From a checkpoint of a small class-conditioned image diffusion model.
Model: 32-pixel images, arch unet, activation silu, widths [96, 192, 288].
Data: trained on photos of plants, animals and fungi (iNaturalist), 77898 training examples, 6.7 epochs.
Rows from block 6, named by matrix and row number. Each number is 500 + 40 x the weight over the matrix's rms, rounded and kept within 0 to 999. All counts start at 0. Numbers have three digits each.
# convs0: first 3x3 conv (model.decb.0.0.convs.0.weight, 192x384x3x3, standardized in use), inputs 240-249, a 3x3 kernel for each
convs0.13:641512580515432434554588471590515556482494540502470602497453558521543485477515525490476487509532567502513567527432527449491521502444507429477516505363496482412414484521494423475556446461494487483543540478540523541535521563540566545600586499572474548566500505554573473529
convs0.14:426585543458490504412458466489426493453436511569495587542452491515525565488512554519467504496528556516495501482551487525491480555593557585489469465487500467468401540504496541439465480449450537549485540556519547556528455482514481503474514506416563562487587594501500461595
convs0.15:456412497485498485561490545482479533438431459494511546496492542507503495520504484534509564483496522542547501515530474501511487517511508461485490430326392414365454490438465476506448469472486485507499482511468495476507522599501485553507498551539578538500520490540502499513
convs0.16:543468558625545501428494534492513474538550529559547544563541495550488503471498499599496550504474520483448555534498515495499486543487515500442420423400399483389451456406500448395506422508545460620443505626574478582501460453484496523477523494464463501509423446488507455559
convs0.17:453363481617435402541533419479458486511489584499511539474492515484539528532455519524450527579485459565564530519490507446421511524508473460493518422514495536534496518493506596566476536549519492521485494577502475462463459461457522490498464518514506533388536544557538509546
convs0.18:479500528604506488541451444460529504554503503486552533508520506517521456526535558532553488505472537475455523534518524541544505454495465509589470443447484452498628503490485488489522466495547552532488490587550501493480427477503504474475515486446531510487482460514508431440
convs0.19:449531400458509550409469452472535527515528510535601574519571534464519477535478551538549467480523485532454440556556474552528609523516515522448465458559456472482433541515570505541528441528553505491536503589511510530524472465525486411515523458524476459461492449564499548508
convs0.20:540347506440487515521526529477525535459545526490476531436544516458480572560487507517538534499535455528562513563463476521509473505580577477513495486542479428396461540503535481463459495517438509480466529435488470489445509471470464477478502547549537441438599528508510490668
convs0.21:537549405488508357567496401446518508492478506447510525486553523502483488481498503478473494504510453541571498497449482522396497483388527444536525496550554437502571535485542565534498540533469550504519474429502485468503539554550516526574458497504548441489540428538491413464
convs0.22:647550513546430482475517481498494472479450476514455504531503513465500547495498432445505531422455471490456438538606541533466515517537441562434468478456479469408397513553490500449506492505507488534540528482535502506488563466467560514451508511545493459432499583389542500517
convs0.23:486469481525586557515441538535551492610576476536572525491498481543468485533503524514475532473469541468464457467519510568553545509615518567489553660511445684460449456507502412528471453502480501542475499500465444496471457411489486460457494464475399385446406313369389352389
convs0.24:404609523401540487445413314489498473539477424439449514508509505479553495508490487567504542564485491504513515502504489489441536448423516513548558436515526449522559511487508517531544517575637540498547500482522471515532474447455405446527500483560551537561555505490512555519
convs0.25:415368419573521499555567500452444469441467463451458496518507523517499511479464504512534495512469495444449488482443489508510475495519533483473462450447456450456529523520455551487437551583476539507520528515498487485493530569490535523477515485498497407481504466518427466510
convs0.26:463443413426568421585650518512570521533509519437464518547489476494473512499484503462517496487496488523508543476444445487449484465398444549504520563533522524551590508503526494526564513586502528518497496498508440524472553489468468551531536502523496484478454486482535506490
convs0.27:487618634464502544587535522451546488467466558538579492422492495498494533441483449492488568511516507526463468538507598486459484511445492594545489518531444445440387470534576459523517442437555471484501511472479558469533568503500495445512512449538612483533515514495388464442
convs0.28:507517403514510298630697510588510542581499532515496502465515497480560483552552495441502494472484512515495536475559526516523518506556514637643581479488549554460488549522523525526542542455526487466497440489475531562524530445488480540482478410429485525448437405540416421496
convs0.29:461428499413413482469486538462454412469481499467500525471489433510518491497539503531535538481513516501485511461463431598552565575519537581546533511571506527554520505526528532534548566525505462481504547496505499525474481447484465542493507525524448451422529481544505474540
convs0.30:478470363469471507369362565472454505466513532493512447541526496506496537500510517541516518508506522525530477452481517439475523455446589478464370556536533440568514458498459506471464476497469488503529565566559539534567510547517512539503543560480456537523497545414509473452
convs0.31:499574571526374502476537570504509477463484441471571495526535486543475563508564496524521530519537559538449461483437462514512507536551539439457462488484504590577525552556483487520473534537547527509498490507519472487549515521534549493504512545532458489534474511590449449627
convs0.32:513608471499509550445533515520537514506466502491480491475500526505519522495536480468404501440493492479491509460484506483479489520533464450530517520530558448519424510569528496541547464520510471529479496487522508515480510497492486489443522490453466501462491503494570485489
convs0.33:501381375506435464479417457455542561481482489546551526465489538501525574486550503500466469536526486484499449503470468492459540507584465394472479456488468532511459541494433537506491551557527553563505502520460518554465563519568548523528480495545504489557543509528527478491
convs0.34:527561587550535546471507460501495511533520450558577596443524468523500534512483496547593547521522536577534570491466450403420485465480407411366447503403523382466432498552592530533595515528545524497441538550468591505492525511534518451495486494510547528404566487429488508491
convs0.35:460549465523523450510597529496494510469461497530489479524473512511497487486484498491465461462495424544513475501527534593516436499454511578554509541537484455438414581532550510505484479527466528529519495485529486505493477459437417468553453570460433502463557493386469478460
convs0.36:457442434519511493491575554468544455464487498453511562487462521553562538543512504476461451428537486455453396552434498465515542381522454518478397537522431448540485468509519520565526470431486473494478467482494455488456500553525489498530437457496446570451479542470483518466
convs0.37:478499612566519407504518552486511425450428412569536478490460485506514461461495520516456489518474457505469502514478506497441502443564482538513549446433402414432458588521419551523474531487479450475522567494523517491466500496510466507534439486568468365451422409427441489426
convs0.38:460404523465525512618561432535502524480501524500501550509455502520514453496468482506557528464507466535498459500497483424537465539376472537628476578470598547486475569480519517438598484537448530476500557476504479531525484533495478518520548517450392547512511454515528502466
convs0.39:370578498471596526541478461509431433554525527538489426451504492480553514514556575486541599427512535558552493560499556443420475359432433494455405460409444557529470528494523461437454513531507576544568575563547553466471519541515550439466509569465517455561556385507516475536
convs0.40:502505539578570495542618429530473470577553519520551515480526462480481432544475446453561571459489576509475542534479528554507470498479515428484561482493543561390437482529533465523487493494531538483527560508508514502435523475466495541631485459556512510569559510484504475547
convs0.41:470460503426425399464495439511459479566503548578500552468439523502586535516522480458496503466544481486473472512501535541446547554534645362520405552513519501377480487455439475475465537471453504446526484545563491504507510535458540573446586457473505549466520510536501556522
convs0.42:506575499509522545575649557470502574429467504416428420450493516463496497513456454527429404522490425550527538465441481388435501394470513447490444440493531486456559454484463549499548550585585434503494426441497474485416564543474533612540482405441439474511436417440545490540
convs0.43:565600526318428548513544588527562527458482510506552559450497520477470517513520532507534515509518417440488426418502541440420525457497446457469456410452453415594555513471493462464448451467480519534515550542568575568526477460487493477496494488475458478533530587440533496472
convs0.44:587418491479389468376572471507508499544536524558578573557454465561543492558489438500509461503475490492486497468584504555473394417460540470506487483595454536491498511519534442481528551536532461542442453506458521455481548555489501510499534446494491599493592523450453485473
convs0.45:568533595422468520510573486462481450489433524514541468534469448531486486477450423547465386524498467587572424487509575418429461486498444482411484550494571467405498518472554488462495486542545478511545486512482480489551518521553416440463444495513533636571570598544478429498
convs0.46:517486492529478395510583457465527469452470460410450415537539478503535532500489480531520448542538455515534450492560459558487496465515509555492509567587558456529469528485497529434444535470431533536547502551503511508570494576500511559481510565467529529502504603496464565568
convs0.47:462509465550442454529681724582548527503511448496563513501508490483495469454498482564539533465417496458366497537473502550430471606524505469546430597456612591524620507492523522494541522527479528496456592545521484499493477512540487492488521493447486427468458440479565561450
convs0.48:463415447466329426498412431435544560534556498450511476470489511449501506498525457480480437484474452440469507501523447564530436498449456393445457427541481408484420449513517391476510426543530561471464479475424500517504431464477505475508481463476472594555507653524505554474
convs0.49:529538481516446522502585508523447560504515484527529502490460511522488491530534562483478485535476520560575513547490501542587472536475489447503482470581511552539477412459475460580556496600486528522483490507475448481453481544414455509449456508543553580560581534466650488416
convs0.50:517613516527546340588615382451449471503468532489454530507537506500484484488429485493485450471538388519513420520502492415454476475423473650496434644534485505502351568505451582450409538492388526442518475436498501445522515601532450528449424558527392386405412361477429395463
convs0.51:554512415470488495541554506457473466431475459448497477516548568511482508472492517560629544519512519531533434515465474491450596473455531519417433603541521442479528559536442509488458562568459495518510515481459515462439563495554523434467500501544610582650524532569461477568
convs0.52:391580602521690698545536555441527551508496514457446472488483462479493483461468473478542515480470542472542553503531485487513587496463509492405474437379534434579517498530551527548518514558602480527540492502530489540553481490527525532498459446437521456476455442626441541489
convs0.53:476409683354244652456371555482484484465474474512469490527507578549479575522522529479535478476527461488474459510495458531454423546450431411570515426638497502472520514497500484535496491502518502480495502444481520520508526482467482529491499477468556595461608610451522514591
convs0.54:421405368534462395496443487503461431498535529489553559532545524464477468510481511519481475506487467490457465571468484378537547512654529476511518479435553456486473480451527454483521450473444509493484574526496495491501507492515574565559502481504567444555562535619586739617
convs0.55:544637569567518427492551536482479517584490521546504478513482510541494511499478514429463518404468456499501475479502620536500589455506499462501491542521463510459484492503483489463544448503548487505539469549529507508463571438449507563504468510577550502455599493457443551503
convs0.56:485451304444476330603564463504564541534556515483470500523497531516498473537500428464509538494524507408488411548497471541524448511485426512482571445482382473435506492543467484519570490464534513510485488523532520543567487478470469519536406496492478456466499460425501490416
convs0.57:476426633632371498678515498539528471559531467501516526481511525538504501469488490437472526431427467462486480502455431459454455451420447494465469511446526520489496497478456551488448522489526540530476533609526491500462513541495538514508501467512366272320379327354387232366
convs0.58:601590433680630625497438485535446503483510532486544529477524551470480433511478514497455528593496484534446455535498480510581554498532489450459511515495458544541470518498479494503475469382476504516483526472527443485471566546525495565496496487519505425472513477482461542508
convs0.59:464480533439475456503461414477453463484496464533564536490530541540426557488556523528489474597536512542548478504449454456414489560514472465393482438528476487560439534451458545546452468432437476464525558528527474520521496477504485477508512521517493456465485530486503490457
convs0.60:522441510566592520534514525527558539543465483471521496472443529537457488510456497502597455485504456475557418555521486449445486494451554477554451491476449443541512460448443453502556537536552561448484542491499485438481464631485490582486451553550506525467533469526492481529
convs0.61:502487407473608520488510444525512511516511507506457502534529527488541508542469508475474523494462511453484519507552514515540522489508531468501564523500506508536554458495484518473484523498481506549479427543511501482526541544531463497494502449499456504531549440536497488436
convs0.62:399482458463577654461540505495479494469487501476390427514536466512482453474488527543513522490515528574549471559501524497444485467382471508456415543551424509425457529531544504512496523553445447473475475492488490513527461455466479494479489507487504439577531460451483440429
convs0.63:485381433579444489558549387478494444466496453425521525452478448486508454510518515464548502525489490485513529424396491556385502511486484527563502484510458508498526526486495470585450469492461544487510583501524462480490537455502520560559544500523439470537536441507546479464
convs0.64:461595613371470494361514532533485596470442510492424508536510495526517545492499477535499524474479473464485502565493525557632556506496395469511454433564576528393453485560528521526491453510461541513493512519444493506446612548536516463536516472514567474509558497600520406512
convs0.65:514534494538465468411470543527495524488419486510482505494468515489451529494465478513566469554555510439529485557423451484549450356336460565534458559592485545500486604471455558511443460473483538504515459450514530410525523503437536488460531489434513502447493455471475459423
convs0.66:513568474500557392547451401487483494466527514468495494503516522540482464520464465520552497434481465483574462530458504544347470452478489508504487432438497460498535523503464526476467517551506475471490488527507525486476528519424512525534456503545479481519470446520462387540
convs0.67:525413485518551537459443410496533510461460468490438455518528503518561464525528444502480474558556601440392495501504477504524591516487525481605428516520583524606517518476465556518510512512412489505485480512495431540491551533495462498575454586524535575484532531458458457386
convs0.68:513505503486450470643571523439459508505459486541533531516463512527477523560501527453476471442455475466478507440474506541490519587550551500439501606557572438598519437466504490464543518519535578495439528465525571478483517432504511539524590569572540529513610483467550543539
convs0.69:376490562690491406465503325507553500476518468517527540488479484512537474491502520438458446458487493502439394528452530577526473456463625572511564613493506571590505508473407576551497487488522502520486453499531478452511481518523510506440509533447562454442377348499471399500
convs0.70:522570536571413457612453429445453485534453561571508539492516468510485534492524550408490554483480491523458447451542559491439529477433589472485490467525484463594437472520568475503482565546482466451499477459521530507523501488454503526428490491467457468512533505465477481543
convs0.71:503448469508467451496502426514486489551511472487491464494540499499510509504479502478474479461481507438432467517514458481474492475507469502508482528529535537512495482505549479474494475490453501569537556571566545593597444410444474392445518472524454463461529520514503513561
convs0.72:604516583402529517460528600524534463486539487482572532435568482491499491524521502584462505566521514520541475452484487541561544558536582442554419555470507521477484507569521467523536489548491492545529489533540475536475558574567517492544477541529576487554517462590537584567
convs0.73:575558521556443536564528568486552441492596505488508478477424450504496512479483496491506471480478495537482493477519467521539486437454503485419492461507507461508483515513533531508561542527585503558563498550550526582563444456459467506525423488483511527432456543427491513480
convs0.74:544564467439629589389489600458476494516485479529445429443439513454438497437439486520536553506582482523569498504501505503535518483463498472490399461511402377430478448476451518484436520537485496480508538466507562529468531516493459545472449579492459521553480536586533563619
convs0.75:461423465687373514592529533528526547512500454579586510543478475535508495441510535478450515445437464487442493532528497533509452529608556523515495535593466483554431519523506488543430465519524519501485519508542490544571447472453506534504472471547454529486474569347507563437
convs0.76:547481469536465536603466531451437462491506455447486450469451446434444435507473460545575482514472487452462484528568546438532480527546519507479556437474562531528522512465489545495508515584524478544443486587435508487457510494557522502590486495597464418502517505477510461531
convs0.77:441432401571626498484506392443407485605623625515510523457496486557530521508547538475543519504509489443487484485542575480493595513565563442430440491467491485469445559591504484537503468520432425519534502543533506511607519528466514540539492472430555519484559478485486489420
convs0.78:412415469469462402389411408547488450543503519541547524507496468522562529573569536528499511552554521551538532503523481497561507487519531545585491538505486474456387596522506572573534509505501532502511510528457478521465486477498548474499496456476458467495486511508590477521
convs0.79:479483612589462658624549520471453495530517579653592528521519454467494469473511443540536473455474479448440466467512458478490544491570558415469431356498501516507511509552546455474483485482584453438580466488495485515466562536491532479516561498569451481438458419376491446455
convs0.80:551534340636541472491514365538468518502488567595541516483470547511534538549507482494565548408449477464465436489472449520484538561453441483458499440404493420433556512586540476483495426497535526468499573500442532508467445524495433493460474553449434473526437404499492442468
convs0.81:537526517469651492483591498499516513500539523458560548500497523475498531460525511423499517444501471497538455490481455467531486456500514534514446507499464512483502493513469453494457515509505480501491538538462502511538547499509501493494490499490500444473446488514457433583
convs0.82:519399427523579529489511487487542478464420409502494487442494492541463521511524478440518483476497535522583572427530496515584558505608607406473485488545459500455440431479475475492485520546498502555548461523529485531506510542542525546518566553483558533516500547521545674572
convs0.83:523555534495581475436549567419432511512474542540447504526465530463549569462503490519515498533599559474456570546420433508505578458483438534519457561512515481549496538524487467505538448516510512480586515419513520498558473527502482495517524471482515600422532591476396499465
convs0.84:514501472550625604538523525445514496512522527506523477496487493547510495521460507513474503564561484479441473468468502459509477428518490417440422416482475533560612465441540502539499402469491502516532497519470526508511531533510507511489499509512507549552594542614494507589
convs0.85:595459506463607566516513507554533544538551472483515492520460435459469463476473486503487569600501546493514481494525611448575486505482537446451510569519471528568451539528581490524563508522515512530489462511530483520435515479467452445479418434507442430504518508419436367399
convs0.86:511526430473408437466465584482538546512549564448452487496493525487483481486509456553521506601531529523478576576414554435427556529479490473432593417432517443439493493468516481427504452469501540489457555474500498533477515465509534536497512504468547594587595524510664459486
convs0.87:434407337633466368448493308540506666645595543529526466530473448519481452472551499535519483522493489438407472530467539437495507522547513548551536516382494615517378555518535483456488481454499527464476506529501503517536465485511591422433573488515481536557468430590481494513
convs0.88:541594552530493417562485456515534495526501472474488503518501510481498522521527518444506571416497602455495492485463575505504471524441494503569511546512481483510499534525505503485499551488460505470496520491490501487492475479465486470484531522476472437458499335433479342358
convs0.89:510572478559687561498516458479486492474491540531542559521589513549580535496522525507502520516517503538477538485498477508482537493501509490527509542526507431507474523491520523464515526451477501519487529492464480536475442491466481482546473468535557467447508491485501542490
convs0.90:458457516406338525463443527525522499473538557478528525517520478523468491509519505493521509513542509470527500575521451534517558501563534363472408516486371485547576471520477526547542461469505505537526454548503461507504431461511463454506492446487433563522557556554495519522
convs0.91:515566498402537449469613611440485485484477486518563544525506517534489460511519505491466509465496525478520464480485437561459421482408525538460424546451533564499592512522543544511558508468461488502451477529498527482454523514516498470410497484512464416479550378496500417493
convs0.92:530546435467509589518515544551652585520533632523536509559571537505543563545574578468513547556509545498496507447473456486529527478477490622464473528508438458495473468469438507526452476448476496549496464480483516502518415486621459482515464528495470504566540489558473514493
convs0.93:579608467532600434508547478514446513506485485542502541497506496472529528565546527516521582486456546535516441484511446510529431531543455475403461505444508409474462589499547524504498453460487494499510487491478550491542475552480491521517525499528480441492574461590513611555
convs0.94:531482464461555548389442453547517481510488519503501489491453479497498450491489480506538517501418428520482492548442486584483438537496494544441532491356420478547424479482505470497423452517523516521466498481484491479522531524515547482490485455409480491535505412501443442473
convs0.95:604535534495468497354421497503551509518551482582555521469495491470491473505526493472452416498493397522542535511525548518513548562488530528587563517623615527502450574520484513529506480557485522548561526598584574504559488524504529520505548531555535599501495511407525525469
convs0.96:510417529534492524508507432473463502483506544517502516525543536448497470506490463485458468535491528503523490505494535408486495486489532494578509427517532456475505506557509473509580481523509519523506539546517487473480527502452455394445524472416552462361517339361458398437
convs0.97:480433572568299393519404318487488516531534477506552479461506508498530470503504454459533519442508530495523557509487488542488452589508441505566494507482619559446513452479527491461546492508543537497542536511496503501517530494503480508519508505496546445471463600533422477531
convs0.98:503474475490518525473432643424513440477565490558525486490483530478512487450467495531419478519518529515490541504526491488512418504547465534458494589423439502442412498525539471547511457461491466524500478557522426552548517502486436445522474488452479469492498381472502442452
convs0.99:495517600523507464541581523481496490454465489506485507402475548515501492562528477429508469517484444482495446551554447501457480438490501545546514518393486565480449464500505434468488482444439549493513491511496525543499473531477450421505466565535592585576587557482519572577
convs0.100:521519496556554507520516443478507523482575593557514522502506560485569501488527491481517512498503540460400417457533563471509580515573537523524543554498508481546562555511547484535584455473497496477468481527525555458527472445481517492423444419428476502480558439535479456515
convs0.101:460460533615496470514422483511495488493520464423449384527458556525506550517500503521475488526531464498550530518488463476586524474430466441510496533580505438419455457471493544496499532529566532466502447517541404524539485522487462502519506556477508559521482595493498503547
convs0.102:627596526476523473324427465431520581560472579557536508562508517545443479496470563525600534510514471498521452528513556451431452466424542584392444422557430473518489496485427488502487492549480509520461565560546589510507544442552511471439546554467499503531462498521583568533
convs0.103:530516487403592647461444541527519439493547561551463507500448498508516524516496468530443495523457462495457467555462532513556506498542583517563494466539501448594481541470518530491519509483511522531541485484548419483528463497521564508459511448467443528507466404359448405389
convs0.104:451499486483484592456494582515556474481550471486504463497493476491498441505571478488496484501522580483530422470461490496432474522485565517477441403467530458418442499558452521566518545472436481517532528512499502473499556528486572536460544470533558451524543464535574390488
convs0.105:541528582496574596501475596571554506507555516454487504524468476565547545490528540482495493527445463512489416580495504531517567531533527507428439551494441585507559488466512489481446562479465497574507485562499505520457472508484483483464497525495525544540508513488514528475
convs0.106:545435464489481356526378512456558485421511521495522497483549487482554467508532469477489489475533548473478468581495486425551464652523518481583442555341556537416407463519497551412490491562459492506503543560571461532507386538472447510511509549416536567597495529587446475511
convs0.107:519514462528487504546507507452461461510520515504516485495499486521515505516472527514486498479525501501522486477497508476485503427427497482448413505527547533575588505528502516520525493508501509504520517503529521551552541565512526513514483503500462482482516509522501500490
convs0.108:514486512416451463474397572520457498401479444538527526450528528476484520479507473475444470526486411536482538525547517507492530469492551622589640474458501444463434528467480470514491522482508449486494466460469512477443486580527519514455523531459507649572489586600528579578
convs0.109:488410429611597540455553500459502573487537574482488560515559522502530548501536526442520548499532553525518496491566563440535446493598446379485528527458513569569511489497515511497550413454585539466524481483494504459497502475483512431502506451555538562482480506473504539504
convs0.110:409469573409525417489566538518463422579525556558538509485418509567539515516514435508517510546528515448502490495570426477589372566516437504569525548538496497462574396534509454446508439478427473513478470535514451582565470533533474529593491488527507553457502488467529537582
convs0.111:433464460381407379336520455514507493525503505472492571454547448536485483557475505512518503509605503482524575518594550448486529497481402563485531521410544481477412547587514476497483425407401471500477556501472496566512549495486492519502498508513518455430577483432489554449
convs0.112:453415562513417538425418507473539491617555503552553526505488538482547515430565501534549475443488548516534547502498460460456521524544457461403399405550491451499443443529460483461535466500484487551533572475420503460433400562513452546527414556472468467430458563519495555463
convs0.113:403469402499582503418577538442486443570452439522499403538506524510500506522501491491432509567462480494525492519395438513576466522577380559530536475530573481458550492485527451486605460478519509524418540429479490577478542429464425482502549423502493520555457508472477522519
convs0.114:491578522614625509516551492438456495534501474445446474429491589504486512487526498473541515545571477520516519536615529526538555390632579458504575525444623436528601462483493491531450458441425442479414424535505523489484496500485473524545481508525457471430464344523556482483
convs0.115:468403446457492453453434401469533459489459484479470449488521495469512481527490506548512513547464447516474509546489495451393415458502483513526524490511475528458545509501540442477500495519474513461484544509504519491458454478591533504562502609593526574449511385482634544504
convs0.116:522394552404426517519400417457503501465475439500456412503470492472509430531463513538527469502496523545502426442465487423448407434444481537577387558468444516499492520509495490533430469508420476470477487456468483417442467460500559462473507484520520585578591507573532545560
convs0.117:478490418500487346500504458508495565514466499514512484541501553515489523467484469497408526526424479539439519507569489535495464500510467512596555522641527427482413440537484438602497429522521461490472402480466470488473483481542510444556470430521506599503536584527566577466
convs0.118:567533517520655477491655536517541515428496499443445452550524480481555552532492486486511431519524529536578549495533597570481480442564509559562574495526561440395590465504428466494494467549492504464492494499464555500504512511511461456601477574517527511462509419491495450533
convs0.119:448353482484449525454413461472487458470514480472412418421498477474495470550516467471448533500463570519586544511539492471576431489521479471512585404360469448519442526473457531547513482531544371438399495532517567516474400481496531507538485474487522425497536570579491594551
convs0.120:351545526422338443514523461511462544567517458518512482492465527465446546502476498481468419517479496448403475439533416421536600537507509518563548548628643444493473486468515538506481550491477529540494452473500492523519549491507584475498559504506495498549580551549489520460
convs0.121:531587384473261384415380418564517519550454483527505480493488492552476447548561548511524523484502511486450491562483455486483479520552502414392451426617501515568504475453434513501488496465500524495471532464530489486527551475489522586486507576447482468535496653393556460514
convs0.122:518459470490517428495582399547558537575591583602530637475519466449444494498525538578562492577535500531494470447462495493512443481426467494473490473444429553439490577537519533493472475500484427482447512517486548530543492514488535546535555520500369443531393498489418324332
convs0.123:522451396529489335497450312498549486536486475558494495510522467533530437508508504532559485509481491524430459477463467442440414495501427537460437548436427594537479632493474575467491563478462551606496523567508518564534479465462532548537516537522525579532533491575565495568
convs0.124:467547552505659504616564540443430481418473478528512467488495497511511561476466473491503520485517499425501461498431453467435418508466498466538581526534569445562468502505472485543468475562493507465499542549554485433547542526511561484530518540495510434466538409401551434464
convs0.125:485555509592497483560444434523452443545547474533548536516469460583479536512510492494455528557501466539529459590473477527461513487405461481559544439470502478443445474599505504525470494527516531486497548483452561489393502498495444546540492466560565450496488518542481454459
convs0.126:543479440555531407528535575470498543459469527492482502472511501499539466494454481507520507531507589549572519484495515551497511394488488504411507412454519351411461543521465527505491501502490497473466518542530538518524523543498533507519422481469567547474544393428461462396
convs0.127:466405465583450490496467491532569453560528484526520473468506508468488507494532626523453527500529537492475471494503494432571431516489430545531522457499497549630536481549551513571509476520482464460485501514574489557545486468455454474442515525382527505476470499570446607547
convs0.128:484522477463610448446605347476553505509598547509506583488488499499574497526616521606500453600537478653585483375533520480476474449467536428561545421460451528483457496456470549527456489501411602524548500576503551500548499442452473485497474461490612569520523519515481628456
convs0.129:431441390508556467572573511517544545527514559523611522540494530521567511521601555426516503457467458450494450518503398565512509516467552563543493381574615558474495476561535505516532462470484485506453468535455480502479475523474492524455533494473468413373523516404490486485
convs0.130:643546440639524587493457387519513517514438501512505492489518492509478494520516542532531495534487575552498472522535539469633498517612471441504558516445517542518428504561542513505576527510516535485528500492496530479490438494481431372473473562447461517544474542438522546451
convs0.131:468558605414404551480401485546548522519536557485489520544508506500527511563462484539498510490484497465490577524508449447449544479587620565426490539501630465462595520421512533505485486502455494528488467518476476519506462463497583526477500487508416474490482557572517514565
convs0.132:460460516590554483604578487501504545539515480505517586516524530519505495474459526451551518450498490551477485526473527494479496489446556587554600488483540532435548505515497469506465504491497467459448493448515501494502471450453453497429484505495487389426502467470543452412
convs0.133:380555518410490548451476528480508547530461512531443471460484503530546488564515508459476500441461556476554575472450406532531501616441424452522512523483501447602436437479498489503514484550493450519458454530536461537556463487533469471510479576511581465525493495519515516586
convs0.134:462500483451532484456562480466431477424466493435446469496469460493483471502479481507518508531549521497519468466446458455436509448503545486516429461478467465510528470515477516558474484516488467459471519507439505497474469554502500591498498506509497494486436471481488481471
convs0.135:435466400516367425494549484472483440482512494473537469477477482508502481492500489491476435546496504562578500555470522533448566497474530511440478453427470487546503481513498502497500531564489475464524456498514443517510469531483552599471487489462462445570540523518546496611
convs0.136:382539573386521606372346564515512566436515577532510568489462555525422505506468508486511546463518510438457446524476480456473483528532553513496456453467417429466512477493495498449493404472485429521506514479489541569530488490485503502537483455544625613558539653452632536558
convs0.137:647587566577477477435558607499508509482447544473566492487496529418487512480485515427484547451481477453516537484506463446473432507422430491453454531493474578515459503479485485519487510523492553550530535557496486481489460486468548523500533530487481479532503601499491478441
convs0.138:456363332546562376520577528487443425492494447498471524510486530486494524515470510498505489550555479537562623526391465433460450530488551438548429426445474501439569509498465507493508467493547475432430485536457439470494507539523509467475472473532501506476502596602417460473
convs0.139:508660534462529448542531444563552477534580525501519539554426474530540437526506463510441510568411458607434458466507471443493471505484485466478494514445454487436435452458484526528523558532486446528483436465507476461558492476532524472473429456565517497489535433462444484486
convs0.140:435518431397448461510502480482443513513499490511462469504515519444513501498507521543542514501524501489567542517503523517455536485465506515498421448469453436436434513500447508487458537457492528489461508479506520489490502543488523569518529561516492446447522473467514455533
convs0.141:546520502521562532570514411524502510460436519457526497514446473501461468446483526519552565531542544477524549443395519523328521549421441487615514452606497406504334494568519552570546464470483494433514510528526540491521424472535506478482492434495524550532527467523498529536
convs0.142:502575416543697540530497656489530585513523544506466504515525464468520499547473559541503567576504553483541550490515517480438416450481541559422494385502358361471468430442510484480444483439474497543505473560517528481546596507520547509490458540516542544606546423544499466465
convs0.143:414466516484505465486432471411518483525465479470444492493519477496485484449476543598443525542481450568498530543514568538519475429565513657561547461462477588564458535488535476558473510529552474497481510482491481473470490486510490578462541581554446427425474490441464540363
convs0.144:419358230594449268619576535446536483503549589508540538446548526470528435564543464464455458425440492503498538576553519538431551480570478504418556405393449448446499493414466402338452475500535572530520609585453477535514530533532499425471553460564514549536522420651459454565
convs0.145:514439456578532523490457516538581453500475492477453441509527534528518541524493501479511537455542485456455461498546550608477543479515506456515523539532585471477536528518493509535523496427473529527511553530499500490532459516487510462478495493460504591584548526492559545461
convs0.146:618719426537592531641598523494505523471444506522553474528510454475421467506467472566530546493478440478558510478471396405404446426519450496470438433468393449476453515504536459530521508483563492539525524546491481534515505532511549495500517494463500500607486481531526568448
convs0.147:468591464528582527495549504493452511484504490469470537516500537520476498481501556509525570539520500505539549431555469435534549468466587619535587550623486467566489493531518492482482459520424505480555518527578538530532534558571454490541528464538504504492496565533546497518
convs0.148:507544572549562540475400527492520519453471441477555500512540530502525516506553558538482566490435542505504491438459436522548476564516521417462523507509622477495411449510417514517523520453475512479482518484468486457491495532439571477499503477549530549516512605509482454432
convs0.149:340374378529527462451465473507493532499555559464466524525551521513556497493479516496563514554452489490491465499432424452572489539560592439529464531533492544560522503518459463490527484537532526535553466532538476490479480418473506510501442453393435436448529526582505422392
convs0.150:601512580562528764482492506547537557482520595561533590476489453459510471472518495571512535603497570518524535512549486450495470542565552512569474541530491507467497538514503583527479516502460454474472523530475530492466507460472466395433539464489393338379377259298478403457
convs0.151:516573522505513523565470535540494466547533473585531507492564455520491479490494563445480579444490506454459570580515460448436485441525572533502469511500445600577589507487449503533501519446526551454521577496458497449532509446477500492483494495488594494504542361425550431414
convs0.152:411447509583574594577538551524492585513498520487536505502465515486504461479513475482501522479494500491428489501514524553522504434494541521510530526502467482418404438457528396447459356471449489501449516482467524487488530470450526463442526471507482426388493417421419456514
convs0.153:387382448414446519462533431587473434511492429481535455431473518541525506450486550501533517420484537472484415552553590546512537505619559544430472485407501533510577485547511475495497467436492517546562516512532505524554503491541501445446501564485597508530502519551595551672
convs0.154:349395617495310373596499271496541510485492446490500457518492491536503488551568524527523532505521512543488516477499530486477490475492463501553471458479492479523507474479484461473421555443470485501532543494532574551487475488512540501501503549523565500444431642503487447568
convs0.155:516577458435469399418440367533500512537448562537584495541469503534503501495500526482517519464516507461477565596505533528476484458497447495552530537342394430438496546548549437483518455431502400489473510542492496549476471530496497455505493444492592453495489433483435468455
convs0.156:543595412405468390487512352496505556530524552507514568540472491523499498562518509495524475450466456525505464445429463545451544519597464459527466519511576548570479415377516500439523522528595570468512510465483510505514456442507537450462550466519481468484451464455548527489
convs0.157:439522455480596538498528595472497411456459457469476470503496529500494528528517565475556509494538506475454506466531531466448489508588563522480529503473496461513496458459499468453522521517551515526509490494495500502512501495464516432419507476520525547472545580524566512512